{"arch": "mlp_mixer", "train_examples": 77898, "image_size": 24, "crop_scale_min": 0.7, "targets": ["class"], "norm": "layernorm", "expert_mlp_ratio": 0.5, "patch_size": [4, 4], "width": 384, "shampoo_beta": 0.99, "precondition_frequency": 10, "one_sided": true, "weight_decay": 0.1}
Rows from block 5 of a small image classifier, named by matrix and row number. Rows with one number within an expert belong to one neuron, the router's apart. Each number is 500 + 40 x the weight over its row's rms, rounded and kept within 0 to 999. All counts start at 0. Numbers have three digits each.
Before each expert's rows are labels from the 100 images, of 14976, where the router gives the expert most weight on average: "responds to" is what is common among them. Only what is clearly more common there than usual is listed. The data: photos of plants, animals and fungi (iNaturalist).
# router: router (model.blocks.5.mlp.router.weight, 8x384, trained with AdamW), inputs 256-383
# gate: expert gate (model.blocks.5.mlp.gate, 8x192x384), inputs 256-383
# up: expert up (model.blocks.5.mlp.up, 8x192x384), inputs 256-383
# down: expert down (model.blocks.5.mlp.down, 8x384x192, transposed), outputs 256-383

# expert 0
responds to: order Piciformes; family: Picidae
router.0:510468497518504515550525528474501504475468500502497489509507554528532520430482546469497528519553486504533514414441548565491515492445443594511510456520528441516473510540480508545512446537498465473555515414494545419551560478507517534568486495447418534525511527524483494496474513410457509542495451483514453484408535468508487460480519505447516490506529463507557466558598485495474406465449
gate.10:482499458436485529505515534507523500533496553557536562523514527447556523465445530500544510558475562488547506464577556499493521487537487445572550497502479507496506438483414462489500510486497537518490504587484480437516532549602409500513496447524484512476498604556421455499463460509493495502514521477483552568492449455506539533492478525443526584456503630461558455502452523507556463544517
up.10:525469479438512533488460448502511506510523484516491517481519559500514413557533486494522481499529555572451448510481518428428463480536542444480552413546469484495479532549494490513549524471482475483454479477557510498447503486500570517516561563484538457502464517462447523481534529511510530564504505481569517476438525541520521552496451516518468493564559513526464494452448489444487518515462
down.10:516525475513524527506502488451467503519478425500541479463521544479524506541533458487439427531433477546508487515524508466558444448524504485540440486536510492512546457461480517471542491457477510490496505594527573438487582415566530462461524487527527457513506540449500529524511529499496514489596589539518477454499478489470474491505562474399490509505417588531565512521486477481439459476502
gate.11:522501508485569516493456501526514470503480468474538468422523435465490512519542456512486569483466570507452480524576557476525462482565562425512501486488532504459513526488490546535531582433477468426512428468543461537483516516521511469477524541489510578416451500496467464432542511580484505551472518507423370418575472490441564537462493526487517550506476535459524435501541473524520559487531
up.11:490524441422540514460440524513522482527461453493508510499522485471507472523557422505432520427442527484529536548615442503555442523523572435504481485517499492458539500452440504528476493482466498401424455581543478491425452509467504436544534562553529508477507490510446406438546514566581473517468548461441520461497447495456529583468503496463553495472502471509532421522495568503506586496478
down.11:426498491470497484469534507508526563445554576488470533505488488521529566531565530551473483406449528452533483500497565495476556501489492444537470521561560486447564511541464540393472464520499481397551513440438505508532495520512497562464491520453498543525494508439516449516539495469561449544485506440505452521430507496478554547482521472551415504470509524470413510518487560576497506454481

# expert 3
responds to: phylum Tracheophyta; kingdom Plantae
router.3:484475533522497450583459584499542445470476545522496519465487513528537579560545515410526544518480444443519497475513577496448479586510412419483527543472451552480523488469485498518484483575515473495583498488462485485547478434488571518468582597543470504520536437482472483482466473504590535531479424471496468504506522466522557460531554456462514516458524489459511520514476552516519503434460
gate.10:473509483473590468420481500521497449546486562524444523489474463519488522471521566487494497472467491554547553523482538485536561502486480408547485518517553569545509475514585496542600492449484559534490539544432468565530533519461513561466560479523450549467520549504505415547498440509520568437543524456445489500543558483487471535406505531464566468499457485490503483494526467471469474499471
up.10:574558498515580425541475504465471452534471538530433527532515498438550503495461455515453519525484503432488465454477477489545565436530525570531498488522455537538508506527504581468536515475458533485477495481484472524504465556461566531532545492416542533532530521495517475545497548498483472453483560478486477509536422572498491433488536400478502466544502487539493539532494484516524451492498
down.10:573463485496469443433486470507540515523407497475512499526562540489526532470466519482494518606430480580512471426486461469530504504511511533475546492474409446497518547472469494499513535539484473553504483511506528498541582514497497383488506533463490483489536509523498562449558508457477489439501552565526485516499514461522525471427487559490543491507498475497557504529525454440462524523447
gate.11:548507476542490476529440434509452396592535487447529489479495513472519428477463479467502492538509561465493515496453501472545513480584554509529532466512510463563488522463570490474516505438458493490491500574517507585428564567428557493544525509493505503563462549519498523504456474510555514487497438531455561488558514439394438439468512524458509493556479512569532479532481471451531532517452
up.11:508537495549595569561491534404524532501435495490537500445466504543495515512511472545398473547490503504501539553388464466542439443484528545519474464509549473507488479423472516537517514485495497529467496481525477478522470501503541445479470481478515515571454462501473574476459548494414475453443417485439504463516525497442487503510522448501480464539493496537492514440503539508514472558442
down.11:468501505520501529476583485469527554505536442536506584463519525512458570482572472524549445518500467483420445513452496558425516546538468483448504564486510443519570467565504501498453450516505490536496518482511468503565468453529469478509453500426544489476535496458551492485484488508521528467529527462573454475465490511539544443478464477504510460525474408503463461545499555431506544402549

# expert 2
responds to: phylum Chordata; class Aves
router.2:528460538534476478581576505536559570485592533510530543477606491539450593449514501467441497552481496481460465475506475571584521495521476497511545562514554444441544491426514450491506408476453490446513534531476453503533538473399520510539487558508528524477561452511487483453491494516457554595463534543560513498471464473463410488503517505477495546483545441416556546452467509444508460496471
gate.10:443518493530542550426479513515536462525446449528520534478484495490556531504577502462429518507503444620485478539535563445512493472530529532465458540538448501472486515466516548508497560471484504472501454543517492486534498493564519508475469531589518518461521525558481554579574558502486485462511527568484441399416518430587507558448582507498516582489494528566498505478580513559498451543455
up.10:470514464438536493471438509488538460489496464512575499577511526485439580510524466473422515461546494503487524427519477435496520507505504487517453424561513534444437518519468517470528567487495449500459532494566552497487468523562520438502541501527529559496499520453562490490539498523508485563517492488466486421433558542511461577440468475512476465416507466483520537492503520428519523516539
down.10:547556563568521474496532470484517555486481548417494442451433456493522478479505514425526558476502509472524545543516498537486533506429451541521468404476483512507439530538520514413497555596485485515539534494442517437491450509514521503500488490493449540536437425527510388483511554540415436510457517512485530551473509495428497528536466475523477483497554534500503496526472529544547508522525
gate.11:534525446533476487475457510534524457529467491528502493439506473550545424572562488498493556448495465414495517532512576519498465518507529498568480490540492506573494534517481470470493509502525460462489463500438468549543535536421647400495506480554443498524491519439525506450547542497522463474461461573442509482562460514456462457559555512528539497434518472531469465523494467549494453530537
up.11:482504454487482467491553510500504440490516473595497497459491481508500456484507491530503578495530497433473574509473501487503518540521573480566500536479510503517467515533421494418470390513484520550464571506476482546564560437439594378561507523520485491577554589495551511538497504487512532450531520540498479483585463509476430518482496542485585503514489514490492514500508536525489476577574
down.11:476520498494448532482545534401463524494566438487473471523545527514493583528544480473482431529620458583510516465536526537513515479489509493436532488511538512529508503494512515496471553425473533544483429551546408486486524537526474438439513470499505497436488501482468517485482520527486498566502436559563491494514504593541560497527447487442476441478493493484565489498432452419583471517545