config.toml
model = "image classifier"
dataset = "photos of plants, animals and fungi (iNaturalist)"
train_examples = 77898
image_size = 24
crop_scale_min = 0.7
horizontal_flip = true
color_jitter = 0.1
targets = ["class"]
num_classes = 15
arch = "mlp_mixer"
norm = "layernorm"
norm_position = "pre"
hidden_act = "swiglu"
mlp_ratio = 3
parallel_block = false
inner_norm = false
moe = "top_k"
num_experts = 8
moe_every = 2
expert_mlp_ratio = 0.5
experts_per_token = 2
shared_expert = false
patch_size = [4, 4]
conv_stem = true
layers = 8
width = 384
mixing = "mixup"
loss = "cross_entropy"
residual_init = "scaled_by_depth"
optimizer = "soap"
beta2 = 0.99
learning_rate = 0.0014
beta1 = 0.9
shampoo_beta = 0.99
eps = 1e-08
precondition_frequency = 10
max_precond_dim = 1536
one_sided = true
adamw_lr_other_params = 0.0011
max_steps = 14700
batch_size = 64
epochs = 12.1
lr_schedule = "step"
warmup_steps = 730
weight_decay = 0.1
adamw_weight_decay_other_params = 0
Rows from block 3, named by matrix and row number. Each number is 128 + 24 x the weight over its row's rms, rounded and kept within 0 to 255. All counts start at 0. Numbers have three digits each. After the name is the row's rms in percent of the matrix's.
# fc2: token-mixing MLP down (model.blocks.3.mixer.f.fc2.weight, 36x192), inputs 0-95
fc2.0 073:144130157148115121130121140145122142108122142137149089143109132132101103095116131079131133135088133150117123155141098122160084116117157129103092107173170192131095104111165124119147201158107134136153139156120120220094112167094128096110148099134077165174136118181112133128155149127106137125
fc2.1 087:115091092146102134084104134095113088111112102103115133126116106101116108120132157115107091126122106111158150131129142162104089116078121089125117109162145167110102092113107112128149178161075096112092123147118098163131111142147083124108111141164113111124114109171109090109109083106083115144
fc2.2 089:128140136075127128152173157150121164150139147155186111139122144140156136097150102083146135129102136149154116115144158091163091138111153142131135127105105111149116139138178138135178179128100144168119155122131151147135135155107129141148145170157151135153137130152111145124145123147146143112
fc2.3 151:142102114163138143109091091097151105112140098142087156110156100107128147175116172171145134133156102095143185127115168162112173150148108095138142149140137127143165132145089145130130116157159091106099108165141139128131143107167110138143093116132123109115108138130140115106114124111114108167
fc2.4 061:123109163113074119125147135120111183110123110135109111125119124109130143121131167123136107146061110126097148103143162122127064124129135136084109113123124113127132113117131125098163140118070116141165129147140130107124124156129095146129136140129099177139126119164082109130097099114114150174
fc2.5 097:151102119120117167141132123105133112127142125139126102107146098128092121077120154076139065111102121106079107175106068132108089136089111122145129143167171176147042141130107127149100135151100119135114103105140128151074131123076128106144128086101080131166113131133106115103196134123136130105
fc2.6 070:144102134141154157133113063124147128123140115128076115090160097124102136117086133200149157127144118103152135107136115141150169137196111101141145148112125088131175157144098136109096110156163102124108107164132136140085140080155127128133107095107117144138104123131165137073112138136146101110
fc2.7 147:120145093136135117115126146119134104131133135133171160159134159141158146186167132164119170155167137128160148116122159137111142140144131125152142146094062084132113132134128136146149044121128122111107140143117135100178140159152123126131123174105184110102149140061134132160155126134102140158
fc2.8 101:101109124137084103157140130145112088149088148092109087118086122147089081120101119146092102107114144144111097138109081128135129087144131135090092092141146161093120102087126090096127136107122144142138127107099087128105099125105148119087144107123110154164128096141105121124144111135149106103
fc2.9 087:093148142077128102145163142159111138148105176110162123146094159150139113142149100102109159133104165167132094124142126110141072100138148162128118110124127097114087121097164107118153137101063153158104152124103124145140115163136149113115167157109145119132167114136101141148142127141134151117
fc2.10 077:125115156131141122140139078125125142109105122117147088111107117127118112096106110095128156102151123120171100083110073126141175121150107110131134118128116074111154132147112118115084155144155105145160120127126128146070123078098126173118126120175091141156095114144140126071096140138163110056
fc2.11 094:113132116104106107136164153145098139155121163112145098143112143161120107089142076099104108117128162151105074124119092094145093096085140152111106101126138147111086113108161106115141157091095151153137128093120108151113113149078142109118167138113110130138140117126092126151152110139141146093
fc2.12 133:125153167131112133164177151172120145173118167120150133166126159153138127099143152100121072149097164175091138138138154135157124119089161159104121110145142133117106142124163117119151132131145179150162167130131123146144111136107165112123166134126114169161165115132111157157141134174152148140
fc2.13 106:129100103108124114129136078118138099146138116120117090076138106127102116131102117151122127096148125109109086084075079133128155131131096108134138144085084092130146121131119118135099101092122093150094086098124118105079121117097110135125120117058135129121106122077152106103107116134148095115
fc2.14 112:131158121115157147133123146158149161134147152151138129148147153152155154143162104135142180166160159161175113105168131135164106160206150148175149160113130094147130141157160158157123085115129138146129149135138158107153157171160144186145157145164168109111154156117146146147103141128113155117
fc2.15 095:139121095106176139093110120105153086115148120148150136130151132127144144164131096130136182126173121114183116144113093126131107143183128117164155162106152115150092136143132142168091104116106115129065114104131149095123146134147109149148109144090174078124113139089158123125139144112118116127
fc2.16 109:156142127104150148138133128150162175131170141170136105130151152149158167115160105100173129135117144148128094098137113095143095170114139148156161167121127139167119149170138165169103142101090141134113134108163167133130166147119137160169137117123125139107141166149149149140105138125139134112
fc2.17 101:132157080126160132121127170134133152137145141138168140154124161138165152131164093130131144155143147137150098117143112122124118142121142153150139146092069112139123142140140137170102080106130139114130138112132146057152155150146124140136131157130187104078149149075162142157112145129104151103
fc2.18 052:138103123083110150152094122109162115148121103129130123101135086103092113137116123120139096120136098110126139147120128122130136153176112125116119121112180173150111119142121132135136075073153121162171111093175126091127129166111118130137113129118182095159101126091119101109139153102166125138
fc2.19 112:102133096140131136101115165121119076103121118130133181165131144128137135174151135152122146166148123130180170135174173147109105122143154124150144120141127153124164126123131137122171172169143134098116145173116123137171140129193124138129128152185141101098142131150121127145127107104087146180
fc2.20 120:129166158145111124161151148188119171158117160113156130152118153154128126078127112088117094131095162170097100124154104125164156130084143162112114119141132153113138147132155123120126157130144165140194165121128121132131125135113162121112163121147137141134157116148128162145114149158157142088
fc2.21 111:165123146132142170110117118120173099123173120169088137105187119123135176126152117185174095144135119120111128136114133110105155171119124121165169181105144098176149159160105174146131118113142128108112130118171156125131169099126128122184117121119096128124131157160153133123113121125123123147
fc2.22 087:158101108128135147116130152106159121118173115160128104106150120110125162107129095121158119094134121100098112126100120105081120148120105120167154160128116146158090134144109158148141131113112111119138093105141146133125170118089108080161105140093124135092121172115126098120157111105131139105
fc2.23 105:104133127108071115148149182148116125144101155106177124166095144149119122100146125078107063145090152153096124109118144119118116103088161166093102098133119164111109121106146101101177158095120157136135150119106108132162118152109144100104148158113125163101157107114064142156112086130125166120
fc2.24 084:124143146131132136139152158147112151135122149112180132120117129134142128058141098109125031129104144142091086157142091096127114104042135149108109104135145136109111129113136112120121136087137151120096112095140112149116114132089140068115150092094097157129146124148099141146179115146135151079
fc2.25 095:119103107170154115111113092092110102111105108106134106091103095095109088155096137129106146082127105100146134111084099138107160104143091104124105110109112108101152109110105105129068099148125096123085084118116105107098103114120102143104097118126136094125083109129137107097120122113127075125
fc2.26 083:126159143099101128142131129156140163128143126158146157135134134121145164102156143105149119143118120131108144115145157127135157162095121138140155149111107122152190176164134150151153138153186141108180155148146162089131161110134140154158142108156109130099139148129136137132096172133143136132
fc2.27 075:114119156123094141109141182116120112101123117128171133165117133129127145110140130115115081160119107127075132118122118106108081126039159126113128131105109167121070112140123127097150155097102132091164143123131115133159135135100108093124118118100111155117132125130075118148162084125096158141
fc2.28 084:090099153123079121146143144139106113126094142091142142140087120142094102110126122083096079127101142150129144111140121131134093098147160133092103106164140160103101108098144104091111135121091156157151117116119093132139111135146136134091142107140127171152136109156074122136203109139147143144
fc2.29 145:103131160110110101157168135141101109163086155090147123140093143154124098117143110136089113132121157156122103117122082123146151091152146138099103094125128093098106120090141088102103115124146148155111142092103100124132092139105149141089147122107137142177149103105091138141167130155152128109
fc2.30 089:127121152123109133170163123162125121162102158100133118138117125166114112094116106088110118132120149169138090081118076110142126106118158132105125115144142120107147125130146115103092132116170150149146144106131112140101122086116154161103149077175083143157144112164107141107117127159162126069
fc2.31 065:126099100123117120103119139115120133110113116116101158101118113133133127166115113195128140139164115113182171118150128153138070110198138130106114109179174150111162100124119121094163148125100116106115104160139107077145138144180104154107115104164157119116122127188127107138114125084093138147
fc2.32 098:124147111083144109142143135148100199146101146108130106135109137134125097108119142104108187123092138139139118177146159113141068103128129153114099096108108123101042119106160097119146109158053132146119136135112134157117109159098130100105150160112150120142133105088121117131114155127130149096
fc2.33 102:131088120146116126101098141086115104090119097115097136121126093085116120131107177127107113109128086094108197152100166152091126114103115102113125105159119175113123117108101120124166158161121111106138107158116108173136121131131098068121103136118117121128108115139119092123169128097095122165
fc2.34 095:119149147120119122145152160173115130137110169111150124155111159160139121111138119104109131158109169186105097162141123113146074106111163165105111109154142181104107107114156119120173180115094177136145165115124114161136129155121163118110157135144112124137152124161096152147145130132128149116
fc2.35 116:122095120156106138112099129099133124100105101103140129122121103097102106119118150099111120103100098107111144143114128146094127101073099083108115099168134145102124091106100107109137157155121106104106112138134100156112107110129104115106097114164105103117100116155102096097144087100108105121