{
  "norm_position": "pre",
  "moe": "top_k",
  "precondition_frequency": 10
}
Rows from expert 7 of block 5, named by matrix and row number. Rows with one number belong to one neuron. Each number is 200 + 20 x the weight over the matrix's rms, rounded and kept within 0 to 999. All counts start at 0.
# gate: expert gate (model.blocks.5.mlp.gate, 8x192x384), inputs 0-127
# up: expert up (model.blocks.5.mlp.up, 8x192x384), inputs 0-127
# down: expert down (model.blocks.5.mlp.down, 8x384x192, transposed), outputs 0-127
gate.127,234,189,209,233,148,190,221,184,227,197,228,189,190,227,207,165,198,201,215,193,204,193,212,173,184,223,225,151,185,200,221,214,191,200,206,235,223,213,181,175,191,201,202,232,143,215,217,199,233,214,250,158,226,198,197,193,210,220,195,185,185,156,153,149,224,207,178,261,213,205,216,178,253,196,139,148,206,203,223,225,242,161,243,171,181,169,245,245,222,207,177,169,188,143,191,189,201,263,216,259,178,225,201,202,184,217,198,232,214,178,206,196,215,157,178,220,239,253,208,187,214,208,193,211,175,193,231,183
up.127,185,224,195,193,216,232,172,211,207,207,188,226,212,181,183,224,214,183,195,221,147,222,180,224,183,189,171,243,197,154,179,164,194,178,175,137,185,189,180,214,213,215,182,187,257,174,206,205,198,214,166,226,167,206,216,231,207,173,177,200,200,241,260,242,176,181,184,156,175,178,207,230,131,223,273,257,193,194,165,159,184,269,194,214,215,235,171,161,193,207,214,253,237,245,200,211,203,175,232,173,248,151,215,194,208,206,199,177,159,202,174,223,184,230,199,186,169,147,193,233,181,205,216,189,242,204,155,198
down.127,146,204,210,154,167,205,158,171,211,213,219,176,215,140,224,160,203,192,187,215,223,177,185,178,177,167,201,182,207,199,183,143,202,202,226,229,222,217,160,199,213,242,228,183,145,225,147,238,172,183,189,169,184,197,226,168,219,250,194,227,185,194,224,155,227,160,207,224,192,226,215,250,225,193,206,168,160,162,183,173,213,174,237,178,205,223,220,222,195,182,199,197,181,204,203,203,207,194,236,233,165,226,184,185,242,152,203,236,216,236,158,259,211,235,201,196,228,176,208,190,201,168,196,225,172,179,242,167
gate.128,176,162,183,171,217,212,179,171,191,169,206,214,202,165,195,225,169,161,226,197,201,203,229,191,211,174,242,186,171,196,217,208,221,213,234,212,188,202,175,200,177,233,171,196,173,171,206,214,241,187,191,208,187,234,202,179,201,225,232,200,200,251,203,191,237,193,195,204,194,173,221,218,172,200,248,201,225,163,194,220,227,194,206,205,224,220,196,210,187,169,210,189,193,212,168,230,211,193,178,200,190,180,172,193,212,172,206,190,205,215,198,188,188,199,276,156,217,218,207,184,217,167,225,204,199,179,218,219
up.128,158,210,199,209,187,182,197,206,165,216,202,196,193,187,192,193,193,220,199,207,212,199,203,208,197,171,214,215,199,190,165,219,190,206,204,218,208,186,189,217,217,194,191,178,225,229,200,185,182,212,171,201,150,233,206,166,199,187,196,190,169,225,225,204,201,162,196,238,199,197,180,201,168,200,203,165,211,201,178,205,190,224,180,227,198,219,193,180,180,168,174,199,200,199,223,220,194,182,198,216,178,198,212,216,204,180,177,179,202,187,214,165,202,205,221,239,214,201,195,200,200,211,199,191,216,221,240,177
down.128,185,208,213,231,209,226,216,219,226,216,190,178,206,209,184,194,230,172,224,193,158,247,200,187,162,235,197,210,192,155,182,174,202,201,190,202,221,200,210,211,207,195,190,204,185,226,170,198,222,218,203,144,159,190,176,191,229,192,221,199,197,203,187,196,185,190,197,170,185,218,197,183,202,225,216,223,190,191,173,195,203,221,205,178,196,192,190,213,214,208,167,221,179,200,213,199,216,210,167,227,228,205,213,219,195,187,223,214,160,204,194,223,207,203,178,158,155,190,221,191,158,205,221,203,205,224,229,194
gate.129,199,202,191,164,222,204,153,196,214,189,218,234,195,184,206,213,217,189,211,199,198,197,188,203,206,201,201,222,205,210,232,190,199,176,189,181,203,176,173,203,193,216,179,184,215,238,201,177,165,208,213,179,207,219,212,205,195,220,176,176,195,199,177,207,195,209,235,173,181,215,181,190,216,211,229,174,206,229,224,196,194,208,217,201,241,212,192,213,177,176,195,218,239,212,171,213,197,185,200,168,188,209,175,189,170,210,187,189,215,215,220,212,187,209,172,185,175,204,169,221,247,192,191,207,203,225,169,225
up.129,196,203,199,184,210,159,203,188,177,200,204,219,216,211,192,205,187,195,214,221,203,188,194,168,226,197,174,215,204,199,220,190,186,210,214,193,206,184,170,201,190,177,178,210,224,232,161,197,181,200,187,219,225,205,209,236,204,170,179,216,182,235,204,200,228,198,219,180,198,236,217,200,177,186,209,195,224,189,201,204,212,223,197,205,220,212,200,197,215,200,192,245,201,217,220,221,197,183,193,194,221,224,190,183,177,212,168,188,207,195,202,190,215,237,193,177,206,187,192,200,201,197,178,203,183,217,200,199
down.129,188,171,202,193,203,173,201,238,202,201,194,189,203,217,191,235,239,193,185,207,220,199,175,189,193,210,191,222,217,203,202,224,210,168,208,207,186,188,218,208,209,188,195,215,214,235,211,178,200,207,181,214,210,193,194,210,172,221,198,182,191,175,216,205,180,217,196,183,164,203,226,198,230,183,165,203,176,183,208,199,192,184,197,182,217,182,230,210,179,200,226,183,190,222,213,225,205,193,207,195,196,255,194,181,193,219,195,176,215,164,193,197,206,207,208,223,211,222,200,178,196,206,229,177,183,202,172,221
gate.130,209,228,165,201,176,175,200,185,250,209,204,203,196,235,186,204,173,220,231,223,235,214,277,194,158,177,233,196,213,182,219,190,181,265,174,210,176,180,172,173,201,222,194,184,203,201,188,221,199,198,205,180,194,191,189,199,224,185,178,199,216,191,179,226,200,187,203,168,200,163,243,231,204,202,219,229,209,235,213,214,173,218,193,196,205,190,185,221,192,196,171,185,185,221,206,212,202,224,175,185,224,184,173,212,191,188,222,202,155,222,203,209,182,188,181,203,197,215,205,219,231,208,175,206,206,202,200,198
up.130,166,201,210,212,222,219,195,196,118,210,196,198,212,186,236,215,212,184,170,198,193,156,130,167,204,218,144,203,195,204,174,198,202,164,218,199,231,207,209,223,238,172,204,196,206,222,194,185,179,194,193,251,180,214,209,220,171,212,249,175,195,190,211,160,226,195,186,202,178,234,146,180,191,180,182,186,195,156,159,188,245,201,189,189,192,239,195,189,193,178,226,227,198,199,221,202,208,170,207,211,169,257,218,182,220,201,173,189,193,204,185,186,181,228,234,199,186,161,187,217,190,210,217,196,203,187,192,202
down.130,166,166,168,162,206,152,140,189,216,197,208,215,156,205,226,184,234,227,163,205,201,193,175,232,199,213,226,220,205,221,243,171,201,219,214,176,204,177,188,172,182,191,199,190,195,197,188,217,233,155,190,242,228,228,245,220,195,238,163,184,204,203,246,194,232,226,214,184,180,166,187,235,211,201,198,200,235,198,226,226,149,177,210,214,231,211,239,218,191,225,219,190,208,248,212,209,169,190,194,207,204,179,193,182,225,224,198,184,212,210,201,232,221,197,205,187,220,266,204,177,225,209,198,236,215,204,194,190